config.toml
arch = "swin"
train_examples = 72500
horizontal_flip = true
mlp_ratio = 4
inner_norm = false
init = "xavier_uniform"
batch_size = 512
epochs = 38.8
Rows from block 4 of a small image embedding model, named by matrix and row number. Rows with one number belong to one neuron. Each number is 128 + 32 x the weight over its row's rms, rounded and kept within 0 to 255. All counts start at 0. Numbers have three digits each.
After each neuron's rows are labels from the 100 images, of 14848, where the neuron reaches its highest value: "strongest on" is what is common among them; "patch colour" is the nearest of a few named colours to the mean colour under the peak. Only what is clearly more common there than usual is listed. The data: Sentinel-2 satellite tiles (TerraMesh). In brackets: how many of the 100, against the usual share in percent.
# fc1: MLP up (model.blocks.4.mlp.fc1.weight, 384x96), inputs 0-95
# fc2: MLP down (model.blocks.4.mlp.fc2.weight, 96x384, transposed), outputs 0-95

fc1.252:116105077080119126206128113141125103126168142134134132110113162108100098154129073116120180135097164085111131100182154117139157097152155094138161106111148078091084122137161124134199138091118152242069121145123126091113168126093099090119090089104171135141111122084127106068091148195144133159
fc2.252:141111197144141124084177113090113085178128130141141119154158173189158178133094147193124133137172167128134129138116111125167121175093069098120118116102119134143141131119126121096100161158168110122105117052185149162144137112133089097149136192145072182163090095183113155116193110078074160121
strongest on: trees (92 vs 58.5); crops (68 vs 38.8)
patch colour: black (57 vs 17.6)

fc1.56:142173122123162105108117113142121079175127194105154087074113090143112117149176140101080165089171147103166106057109169135095168145131187145048102131169157132137069111142131153127155081184150147140154100133155177141125129067095141098096122092106167133092148156124191086152135165168123158128
fc2.56:149102134171112134157101155065124182117130098154079146149128185144128103160124157075129124156108045157099132196157073144148065114102073156182157156094113091106133095157118095066065138091073127151107093129094078149111134129154136115103135134131119155097076146120136113145107132075140091074
strongest on: clouds (38 vs 15.4)
patch colour: grey (59 vs 26.5)

fc1.161:083136149085149126156117094076216123125169110139095178221132166156164195115134117126060111080101117129141127103056169091110100127142125126128104104151107124118108162114156081170164131127113095125129136150184150135088118162128091087172158140117129148075132090190123172161121149134097167103
fc2.161:135117112151068124077152122162070136154060071165160117096167088112141117162105141147133134154137108127114159196124151189117107120130134130092113212120114150087110126107135149101145109131109116134163146108164082147081137125073129112122057091125181137155113169100130082169234084105128128143
strongest on: snow or ice (92 vs 20.6); main land cover: snow or ice (85 vs 14.6)
patch colour: grey (66 vs 26.5); pink (28 vs 9.3)

fc1.190:108167089123091140177190109101060203143185102106115131134178101114109113149080140076139182165157127119146161147165148130162066161139184081150090147124155148108118142094090167149149066146103098139105096148163143085162161111110134076094114137128203143091134100127119128116123082141075120137
fc2.190:140082186130142099126159168182203088093049172146145138157113136112126084120106168146075137112081172137104079110129155134127103164150078114143148118131140122092108165129118118133110176156113109126128125074182181111148124151102120113133106149097093122125028132106099096192103122206152119146
strongest on: water (65 vs 40.4); main land cover: trees (48 vs 19.5)
patch colour: black (74 vs 17.6)

fc1.342:118123126176064127104116131141136148158139124138105078120070188141169174129151130100090135119135064071096085159165134144143174123118093103116183139090098113131160115107117119152089105149099120160102203127146150135106113108106083095123131079149055121031141188133173180152125110114177132160
fc2.342:122114122075225134147133163099088123113124135152137099181134116120121116093107123174172120156144169145153173137150143119065079167158151179147108092083154142117117153094166153126153153110143121114174099140131093151088128151140161177099133155146201119168080092142066137115087199140099122207
strongest on: snow or ice (86 vs 20.6); main land cover: snow or ice (84 vs 14.6)
patch colour: grey (83 vs 26.5)

fc1.10:125093119152101055161141041119122090066148078141174152117136123171128096134100115144105128125134131162181073196144178150139133111135122101127139100108070098126108144133170137079111164133153182177159089161129144099185181085096111131165128121101139131108133201154141099134106068131146140186
fc2.10:147154144140214134075091172155077136132085163074168072129115128105104116168095099134146129123139098107125119079137097071137104147096108125115111119133199099144100115118110089144135082160147104141082142105115091106130161092103193104085137073114090152154122073056090145076113158086124145075
strongest on: main land cover: rangeland (45 vs 20.4)
patch colour: brown (77 vs 37.2)

fc1.188:124137111160097100132204146079113085102110116187132140180136102086139141089067101127115097080111130126080137103118091137130165109114118101165131131093183159079118149190148133133104148127132117157053122156097068129128144140204088086176112149120153174105103159087076138151161154199150153138
fc2.188:130085140103086153141113113132123116096098145089090115115189170166137121150151130080146190109131114130180100108114167142167086125144124176151126098128156142088143055095086138114142136124179148095147149130178171075083140132051201157102138161186119095136197115143130083118110160067102091126
strongest on: water (84 vs 40.4); main land cover: water (52 vs 11.2); flooded vegetation (33 vs 10.2)
patch colour: grey (62 vs 26.5)

fc1.334:142139097170135130170122079093109113183096126145145140188166092095105217089149104095118136132146160116089104096122125139115155083128149061105124114109094162165166182159161103097128156083190123149081157152154112088149159168138201093137171147159146135131170182114186130142098115170121128091
fc2.334:159077142053062127173118127111123156064135058059097135105153126137105064119086163152139115090102092160128160163148123140101141164099179129120134138101160108060118132120087191111154111144163173081138076145126105139121121135153164142187128163140146135106090159139082117087144122122086073154
strongest on: crops (99 vs 38.8); main land cover: crops (93 vs 20.2); built area (78 vs 37.5)
patch colour: grey (53 vs 26.5); pink (43 vs 9.3)

fc1.167:060132154163203168127115109184071173155136138135140120182074132099088108144159098135112135087092150188073148116166190146135135162148138163122064101156105130128146185141121111164163199112114155137130078156159110129123105169107121086078091138207135086103109118135100146133129152109131116155
fc2.167:114163059062122105137111143098062136167154137147094139144131114067155081150101122059131164139160094181110114132153095145127119109121131136154145041106138125124129138119185189057128091127098131057154083134163098139099160152146120159172133187114161165133129063155139134132121103106122158169
strongest on: clouds (60 vs 15.4)
patch colour: grey (77 vs 26.5)

fc1.123:161145097123141061092123116111134101059129139111113172172173101110147136142152046162101142105120138168150159121088188120184105131135235105100143080135153102145156124080145117127194104155135137176105153174168115142132128112136101121092137123130115112112146132142140071116087117108198178182
fc2.123:075144113149108194146163104122129170133158117132182160085049166150133164133095162101156146176172139137081106092151116095111149094116067126096110132112121167144115079176156108132060132135200154130130141125138143128149219190144132119155126131117084104181107158091122187133123140097117164101
strongest on: water (66 vs 40.4); built area (62 vs 37.5)
patch colour: grey (61 vs 26.5)

fc1.382:159149098109055108155075126164148110148101166137161128170126155094094150087175107119112134152112152111092110154159195131140126138157174155166073157120105164098163151128153090093146078170176225105129131195144150074131109156189105087105101162143175080144132141145096145140145122149149156101
fc2.382:078095125122136132086150152118146148085104138078111136101191134162160085185122151166185138124234125154112130101117157128098151143120140131138157103138167073162115057153156174125107168190078090132089121097125103123136134132032145141114167104171128117097177116103136116163115108144120092166
strongest on: water (84 vs 40.4); main land cover: water (68 vs 11.2)
patch colour: green (28 vs 1.2)

fc1.277:139157108085174157166086092092186159099136113085135118172164075105164148161106120128115165169144119140122135132111121102146168093170075129074108134169118165125155080081148194148147124081149125168158105175159151129085098133068125186091095156091115164066124145162099128085085159125133180107
fc2.277:143067109154134114125133190134182115109114145151079109081090150156099149126149073153149105168104163144085127158099140173088069089094116145134132171111097121099119102089177083123119113119162091124111122112172123131166132104142096060192108121181088093102102058125147187098169062142136126169
strongest on: main land cover: rangeland (62 vs 20.4); main land cover: bare ground (27 vs 5.1)
patch colour: orange (73 vs 3.5)

fc1.329:143134155072060119165139181153170166196205127150133138127155075143144160089128189044157143043105128158082106182122170110121139099134132131108131141117124149075140155157107111154165150134162160125141110097117199095146138142159131130118133148176129164170113057144115130117133157126165122128
fc2.329:174113125184150128140157144131114107045074081078095146077136158120192071126186092151127113186145130137197186149155130140110165147133097151114145093128163112116087093131126144107145107117049143162123154143153130161132161143048109156124139105092164116091097179133154083124101131163139096142
strongest on: built area (84 vs 37.5); crops (82 vs 38.8); main land cover: crops (58 vs 20.2)
patch colour: brown (88 vs 37.2)

fc1.244:101112141076153142142146106129107135082155088097062167163083118098083121168084099209077099125125164123127101127127177102152115127119104215120067121111104148133161109171045100132156123136114106152149066114085146125125092168132175096113111153158160091071141116127115140137108167167169166111
fc2.244:144112093148102080157123101088147099173132140147150141089170118134198140125129136063131107112166123150172129169127131150104144188169162144117198089093112123154093157100194175126110135169112080096131157142181118204137122123105094172170151073141062145167079091177105145122131082123118116137
strongest on: snow or ice (72 vs 20.6); main land cover: snow or ice (50 vs 14.6)
patch colour: grey (74 vs 26.5); pink (26 vs 9.3)

fc1.91:125140173096125142144157131095150215147149091140105135207136127148115063088107126112099159165180127177167087131118136153098157131144127120188155135102128139142166132112128129177088163126132129130128131099135146126145216125144210071101099178130151128126176069118186191143165140141136121178
fc2.91:106178134139118105152160150140114123108088180090117172100135176128134143146161114112136164070150105140093159158144205104142098106166059106055091126155128144111124101156153131114149098154160128100171181176107115156083100116124145159070145080094146137115143148117116171147105105185073225147
strongest on: bare ground (59 vs 24.4)
patch colour: brown (65 vs 37.2)

fc1.227:121124126115181094134145198178112140133102106205087172124126066160060104162121136099139039166163135138182104137114174079185163104105130112167102144050108136122147143121094159151114146110161136100094163121134129121154114096106101127144122139169126128128115124122120152155053183132174130179
fc2.227:128053154167123154125124103101125141104157134098173076119138165093203151115104135131107181119099150102093208173099151149088101133137161124057116091175149110153091090117128104138156090159124166146150099090131146137114150188115214137115120147103145149131126166133146172129202081086100111094
strongest on: snow or ice (77 vs 20.6); main land cover: snow or ice (69 vs 14.6)
patch colour: grey (56 vs 26.5)

fc1.185:119161098081166149198186089075136119106101131133116096136122126090122204137087140147128095149147155133117122113132142096089123138102110140198149149114153156085180171090154162113160126113116094177154141109091158137141094152067182187104164086095110140076067137164103110086151151088167154170
fc2.185:123189123119152081151159175123107168119108129096110156104185140136148101115171169117107083145143169156106140130156171132085118124100083091150132155145116143099162120095207126123106080073050080096084149146143128173159090144083162124117157132069112087157074123110088169088160129124188138175
strongest on: snow or ice (75 vs 20.6); main land cover: snow or ice (74 vs 14.6)
patch colour: pink (64 vs 9.3)

fc1.193:170120093111087090115101136159094151125137146107136123137117141128094164109138105131129131126157184204110123149122068081133198116153090099148157077135117183141117101137151135077180103135102138090081109163143172132126182146146110053072198121116151116140092171128165136097056094194100110110
fc2.193:159098208167140191119145137101189176183150127119132141102104105138142090153137083166116144117118112100086177159212172163126134127097154153141177123062152096130127130184129094146117143129153124133172163096125105100171107100136140139190127190136122168084201106139093151139155151140178106121
strongest on: trees (90 vs 58.5); crops (80 vs 38.8); built area (74 vs 37.5); main land cover: crops (46 vs 20.2)
patch colour: brown (72 vs 37.2)

fc1.45:131123128121125137126130128228097106178144083145073122172139132114127102088077101141136149170123128136118129129104139124148159132088216146147086168130224142195135116138134187099102203178127126170161172174125118152124118166134170131130105146172191126158146122122157143092117148120154178126
fc2.45:107150182135129151162141151082180134128178144101176161071088167116135184096169117114185027147090093152139056088122104124170088081147089121122111131073100095129105144121124148171111082081119112099076108116132055145131165131149120100154134136118107138106135122112098199132151116151145146139
strongest on: clouds (54 vs 15.4); main land cover: trees (52 vs 19.5)
patch colour: grey (65 vs 26.5)

fc1.49:121169089141150082124132096173098147203145077116121112141189087164106135130118101122096088175119052123142178116127157214148142134128152114136059123107109120154071146151151107111127158136111107183142155130078190141121114142164156141145120090125108179192162160159184146151114102130151081166
fc2.49:163095185154124167105136121131101105060183133120168121097139140120164149051100165118169081077119157153165055132120084081169123095162125149127139125113137065136171094125086136162123091081146161171154147124139073127071106144130125120092101140149129115058091098119125098113117071120150164076
strongest on: crops (70 vs 38.8); built area (63 vs 37.5)
patch colour: grey (65 vs 26.5)

fc1.257:038134138115117136125106154136157128127090138143167118103084138161121121112079146100083120101117129082099107127158124081106166084167112097185117144106065122121164129049134118084061104136137067124154107176137104142132085109121117099140069121124151074061095074130167142101079073116106080131
fc2.257:144181155126145153133100149066096076121189169121123136099139090130149157081154154100086142114131194135133152139117136178102068146157149162162091107175171145106122123124149120156132195154104185094115125134180154132176142185131173108139196087157125179147143151115135134088167177118122074070
strongest on: snow or ice (72 vs 20.6); main land cover: snow or ice (68 vs 14.6)
patch colour: grey (57 vs 26.5)

fc1.72:163161129116101182159095096108093131109098180105084114172125125112148095166110156169073099142149113066166112096054136120132166124077161153137125156091139151170228184114088141123097146142136129105113093139137100144101124157134143069093090119099186140132156143111195100154125161116176158168
fc2.72:113134172164101084131136128058218133160141139133176140127167146152103104116132073131150107144103177119164110105171180115088126068171126052079096069108094068097126111121131169169141107156174129123149103128099092149184155100107089173115108116130174123134117124155064132129128106123149081098
strongest on: flooded vegetation (37 vs 10.2)
patch colour: grey (54 vs 26.5)

fc1.323:160124083116154104211114111087185110124122085124155101106138095119178152056077101126138164089163105100177096156124154119147144142163159113169112172152098204136169121175151146111112137103169109118099139160138107138177134181150122146127088113195152124148170124132219141132129142164078133163
fc2.323:147157185143073126057147135107115157164124148134155200159119220079131102139073182175146175130089107126086118090126121107101163121128080159118094110097110104160148151136114167141135109108128142085121109188128139108094205110146166121178083164123139130145122119053089097098167117137104139133
strongest on: built area (71 vs 37.5); crops (69 vs 38.8); main land cover: crops (43 vs 20.2)
patch colour: grey (72 vs 26.5)

fc1.345:113127167135072152133092113141105066136121115195110105135110121211095138091108155137116168074168078124150235124056181122112137086152147120111090135126194127140151094078175152119120175137095159084122149121111123135177166156126096145128135139102105136126138178083119097157102101106151155145
fc2.345:120155173142160129112199152094102129106082099106160167111117136130168159118162216160120104097198149123161087132115151135102120100109137118145125132151125136051094140162184097127132113074191138171111134198099083112147106119126111128119188163129175123142118080100133158144173153122148066191
strongest on: water (91 vs 40.4); main land cover: water (84 vs 11.2); flooded vegetation (27 vs 10.2)
patch colour: green (26 vs 1.2)

fc1.242:156141120131094092120130119122072103121119129134154117144096099163133089116098112092151214146127162192134150187165134136177133101157116125143080157148132085169155142119152115044155144116198148128105202152198151132101141112174132135101098146132131154166172172111185053115129123139091103084
fc2.242:138085174118167162126127142139149145135157131101095121097153144102143092193143104187147090125095106154061153100176146086091091165104136076182140134154134179097105093118114138140126117174086106142161081073107116114152162148106102081106171113116073095094063134123081174135179170152087164173
strongest on: trees (95 vs 58.5); crops (68 vs 38.8); built area (63 vs 37.5); main land cover: trees (52 vs 19.5)
patch colour: brown (69 vs 37.2)

fc1.15:098108104130124083121135088131123109127147157190148073094120138082109130128062167157135213203153091116126174127109126133095137144127132167183116140162139136129161159100129067185151165099115139155125137124144185100134186152087073131121109148095148111135143121126240150091109150181130133111
fc2.15:133143120110135128106131195205184136164184110064085104158127165178133121127125162149147055038091147119144110105137141135112094129095160157151118186100128136162134114156128136114148139175193149142119133094140102111186119164139124131198139114125110127148108175139099071183143118176071121156
strongest on: built area (85 vs 37.5); crops (80 vs 38.8); main land cover: crops (60 vs 20.2)
patch colour: brown (67 vs 37.2)

fc1.211:135111072110167086171146166113110167160100107121133150140165155063036078114083090132162113077152115136145134132150146162130200145061072104111092172174156131132171107180161136145146107094184126152096118150108141171101134147129164159151171108138055154095172106130128115111114104147138129097
fc2.211:112116121173104133152086118124145146173129159202103161137140107217168086128213099113091140137147174109108154105142152141146157114155124102079151113152161141151129143085091134048104097163091148097155097116148110096147105155184111140176119148125139097127136223175164121159147154155137076135
strongest on: main land cover: rangeland (63 vs 20.4)
patch colour: orange (38 vs 3.5)

fc1.187:134087147075210123144095132172123116172174068135100079077105090097121116120084173139196119101139139158164106170124135122112137136095172129028109109112063101143130163179125111135115141096140089053113146108160151133119079094185131113144157114168140126130137163139172124132116107082161131119
fc2.187:122147182117092166108103160129116114094110099105124187134104109180179186164137119109043194078121124072150133106153139105158116140172081097122173159120150117081114089108185115112104161163136178150120110141104108105121227161093142126184109129089132082121119100155157105111092162133126110149
strongest on: crops (79 vs 38.8); built area (64 vs 37.5); main land cover: crops (52 vs 20.2)
patch colour: brown (76 vs 37.2)

fc1.258:069119114155060085086126125148118112087117175108102119090090107120092132170075085076101146139134109090158112160125158204154161097127076149066113151135164142174126161164097129111116105132097071146116120098134162142218090135153111093113077142095151124102145143143157198120176142143151137166
fc2.258:131135163151191156134065159112068130123125172102137157221140143163165104141135105116150135124150091137087153124137123105105142168133161133168137114158121132128074122092189129146165162112155161105198140167150099069078135154113138132162180117150077046125091101075085130161116142126099104079
strongest on: main land cover: rangeland (43 vs 20.4)
patch colour: pink (33 vs 9.3)

fc1.90:095145106152147076145100096135141071111111145161121094114097084148078151091116164092120072109110139088163097160162123147156197106211122037127162131113109146088089116090135176112144174104141104135133103154138086160157154086095153150225113112108108155102134136133150116138166096100168155111
fc2.90:190152140105139135083173133097096121098125187173139130205124165158149084109157164175084145132111132143109164128087143106075148118167135190111168148140154136144110142146174155155154095105079123127092161163141086184083029163132140112194142152145153149144166135155108169119098118099124104095
strongest on: snow or ice (43 vs 20.6); main land cover: snow or ice (35 vs 14.6); flooded vegetation (33 vs 10.2)
patch colour: black (43 vs 17.6)

fc1.274:106111198114094096160063103137141125117127157108113104150170163098163174107111174151146112145116072175160103115110161077153134123084107103103112077142097148128097159156094133112089164120100131093155123093171199120192167150154100155129086143135135160074179155144140113080124141153213071143
fc2.274:113100098083188107131152127127129116085132123166095133143078114117133069148135080109144119126113151115204144169099079157098107107148096111120153214106175173155158162061099141107179089159136191193121176139115104094128164105140114123121152096118100113125119094112057133159184116113090172129
strongest on: bare ground (49 vs 24.4)
patch colour: grey (54 vs 26.5); pink (25 vs 9.3)

fc1.364:143176138075136095104179132118123111099111160066097128177092189093164162083103090155130157142124098106133169145188127055109125097159113191148108163112167137135085159153130165118190208124131153108105131126141173143131102177108071158090150152191117157136105145117150113173142135094129113087
fc2.364:066133126077120132107107129107144108098103154140135108071179066191096129144174190158123125110109136130136088071118108180127138136156142095122127081158089179150136023121144066129086113116126116165137146112162069075134130098146153131156078097119092106085158103151130150092149122193120120157
strongest on: water (74 vs 40.4); main land cover: water (49 vs 11.2); snow or ice (43 vs 20.6)
patch colour: grey (61 vs 26.5)

fc1.356:105138167154122144142162184141105148098122087130117127142115149141094126137095071168103116148129170138182069117074127127122158217113180094127137105145116152121172117116151109104121096164105101106071138148117164136138113196091193112091128175151087133154117096152186084169153198061137083155
fc2.356:136080125115134105128147076087159146143135117120120092112146152076144156136107157133154112178104078146165141116186154156101179141163142125153153167120105120142112127089141168120125215135095167146132109056144122109192172117183059179176088136168110190152066091163139167088130127130090155113
strongest on: crops (94 vs 38.8); built area (85 vs 37.5); main land cover: crops (79 vs 20.2)
patch colour: pink (80 vs 9.3)

fc1.207:141155146087125111161147115143160202133175121059142171169113166153151069142142144141125181184112137089138085121134138159106148205096127124166080172095144145095192171146132123177109130117093084158163114084152157116117161151107111119098110141139134092189120100083114149129140104165168176198
fc2.207:147097122149126148097145117106199164079086082178121132113112133139082136079156169159143126123146099149069164160123188124093126107154125092092177084120131120079180085206116131176092118179208138105165170134151123142131163116131125150145179078173163102136102132167170129114149171153144122150
strongest on: bare ground (74 vs 24.4)
patch colour: brown (82 vs 37.2)

fc1.224:075167178116088189117151172179070075118138153115135123105210119127146117151109106114120138148115126116101102129123092065083109162119135071128093145121160158140122113117084147073098164099098108137109148139187095124133145148114113163115089083079128171055105168155140117118151151147120228114
fc2.224:198099073149205079142145080085144123155106139110099151125089078156123142122165100148076129117120148093140134112170166110130081171205133151133141146116134133109117177111139137156145112175159097153152120138120150119118093139162153093152106164074130115127114110133151116189122139154107000104
strongest on: water (79 vs 40.4); main land cover: water (52 vs 11.2)
patch colour: green (28 vs 1.2)

fc1.120:094134118100130111156149189091136152132144113082119137133115112109126188151183118176121172108152066116115163115136169097129142109073151163142142095164130192111193117122173095093111133105142065154132087100080136131126112171141075213218138142138140118127093120095119139143098150061104100169
fc2.120:106103124060133171111077106182160156122080129137171131161097163150127107135095143138157098146160136127138141115097123196062149132136126096124144178118153122140084114134124137126134135115139145051165133196171102093129129061164217093080132111052129091093109112132142087140159078148177142126
strongest on: water (66 vs 40.4); main land cover: water (49 vs 11.2)
patch colour: green (33 vs 1.2)

fc1.129:158077160083104164146197098111092175159117179088129120106104121150071163085096156138108148167117109161079141068179091069105176125099115092148060145141173107107122151141107083142147140099073100116120134154132132157158111080157136110112113134106069116186106181103134161127161166148173138154
fc2.129:082169158107144154140132043119133141140096124153158118152104104090124129165099151084168116131149159142088080108146139178157125146098132176108142116120119141125113127113158200069092094131181098126131150064085171158109156145118074096169111134063216160144114124122175081145081086159092128146
strongest on: water (67 vs 40.4); main land cover: crops (50 vs 20.2); main land cover: water (30 vs 11.2)
patch colour: black (77 vs 17.6)

fc1.321:157109126158172072141171118158176148157117117142121173092103110138144152155134184157146147142214128167090161119145099120097206149111127138100114101118108152131152128130114160106074105088126153217118103148158088123073148135217107136094106116153142176160106141169137093111106174111182135179
fc2.321:139077136125119113145138088193063142199081147118156095169160100140178168143170092072106176086152103110118091139122147143161130183129147159095129108115074110105168078048160167163196155134146078123136135127150107114174114121140069137176115111105111121079119119115111112138142097109182137127
strongest on: main land cover: rangeland (55 vs 20.4)
patch colour: orange (31 vs 3.5)

fc1.339:087110075057132128149146128149107159102181143054142057116117115146116080140146126125123132151147178118149141069101138105144104133119165175080087083116166088190116160115133138109193145124103129111137086126098151143097164095128148111097169101153181211161116137170137150063119154151079122163
fc2.339:123110180158115088137118122117123143144070107109171162080096144130095102119144140117135146103114117210096115186160101116102137131149091105187186134104134110077163137124083195138121052097169104154059165093116096129164154153163100115162135148113104038118136145165170126163096118152123135077
strongest on: trees (95 vs 58.5); crops (76 vs 38.8); built area (67 vs 37.5)
patch colour: brown (71 vs 37.2)

fc1.371:106146118106133115179102117136098109133171092101172086151151106114148159135172054119101168132166115147089100126178131094100106116139101154077148154088137142137159124148163109050135146096171073180126149169077121161158128121175065187128125124089166182114124127083189148149136197095129142090
fc2.371:150085119107121123073159103138176121105132130161118130070122089159060130144126088137171142171153053122130138150096203115125176138034138124122141139073118114175114168113082157130146048178145179104155132136111108062106137137103145094120120067151123093128088130122155101141097080114128144154
strongest on: water (68 vs 40.4); main land cover: water (38 vs 11.2)
patch colour: green (29 vs 1.2)

fc1.210:097115079197147137210147085194104150052115117174121112145146170160124096161111135078121136188130165048075128107112115110165134129136137086131185119142167115180126142125093143160142134179120142116049082154172131131169103132159116096142128161173154153121124127127161167116167149113139134148
fc2.210:142107160091096115083116136090152061183121177133134137164163145132110105110083117082120153066171076132146117103172086148154100087180182138103136122125102131114054180129177144164111146126104124122197133158109120164098135159099150125128086115078097117118105125094052157146131081188149116081
strongest on: flooded vegetation (44 vs 10.2)
patch colour: black (92 vs 17.6)

fc1.316:126189097113151137117112152148143174118141132072104140135116090130099100134114093119108165075100097191149083126164152086107143116217199171134048118084144138150118115128110133132182141067147086096084142154134154084143097145193124127134181149151166120179144175140129127116169099091113081135
fc2.316:123079154150143115131121132145123093080120129173167081171079150158092133082180158077102098159159147085090199119125130168157192121047119095157203150143141126129160074151153091126120116150107140203152140115116129158157158151101139106155064155103142098089171074123150133140139129160110145103
strongest on: built area (66 vs 37.5)
patch colour: brown (78 vs 37.2)

fc1.151:123184136085187071084109133153152172156127193117111138152125117208172117146111101134194116124107154111130131078119156150170173134104119104127100083126132123136132137097121137058138119129116124103117068181155120099171178111172143147097141109114192095149153097089128170066103063169113171144
fc2.151:173070148175103201180151100074129132104157129143154124144138098046121100134146116131076160208151130157138172163153134141074115121156151151113133140118173138112073134136151100155134162086107144162171172078153222144074121126086141116156117131128084124139084137150143121147146126075125084141
strongest on: clouds (49 vs 15.4)
patch colour: black (98 vs 17.6)

fc1.93:128103170130143151108173143048123150077156083129146063160118151143171168137053082136161116077136153150130146111144149124132145087106132054152163149134153083123152167128149067096125083169116064140129118169060168146152128177122099095178137139150129092151131119084150156124093151097184144127
fc2.93:172141103136158094150123096038130135180141156107119163133172085111112105185059115082157100161109135163110070142113137074098065120168153097099091103125133116094165135148145177144146125107117166176172153117136166119130112106192193078089134169139081103122187150131098134093112123155099121123
strongest on: trees (91 vs 58.5); crops (65 vs 38.8)
patch colour: brown (75 vs 37.2)

fc1.361:131092119154133113114122100191105154129139139094134134125095150164113147130095093097130084149165134168145156127126175116060175093157114121161114174133132190144118108147078147119175132154135107191100128106104072185090131173106123104148077121095103083124182158077158041158188165093169091133
fc2.361:089188196131135139089104135081122097106126131126167079198093117110096143152190158177141101140073160159133094137181117143121138143131110091058083098121132128091179104085160151155113142096153153122158105094156155078143134101184146132138144107141140111105095069164172183134140066103138103083
strongest on: bare ground (82 vs 24.4); main land cover: bare ground (54 vs 5.1)
patch colour: pink (46 vs 9.3)

fc1.40:159090114140106106177131187102099125145121131204138119120139147149147159145129103147118093105114126144119088153095206143177154129152145089194101173132163171160127145171190110105175097171133153106102118073147179109145169100121176132194173098148169147120173106060150133060103121115109126129
fc2.40:163126082162151160125148117146115116172170134077162130122192130085153101094103089128177179138133130165136160152147050161048153151154092144104148063145123084115129131149106112149124160097095093177121182163110147085130089157134126135090125163125069103175083100188161133131101125139171106180
strongest on: trees (90 vs 58.5); crops (75 vs 38.8); built area (67 vs 37.5); main land cover: crops (50 vs 20.2)
patch colour: brown (66 vs 37.2)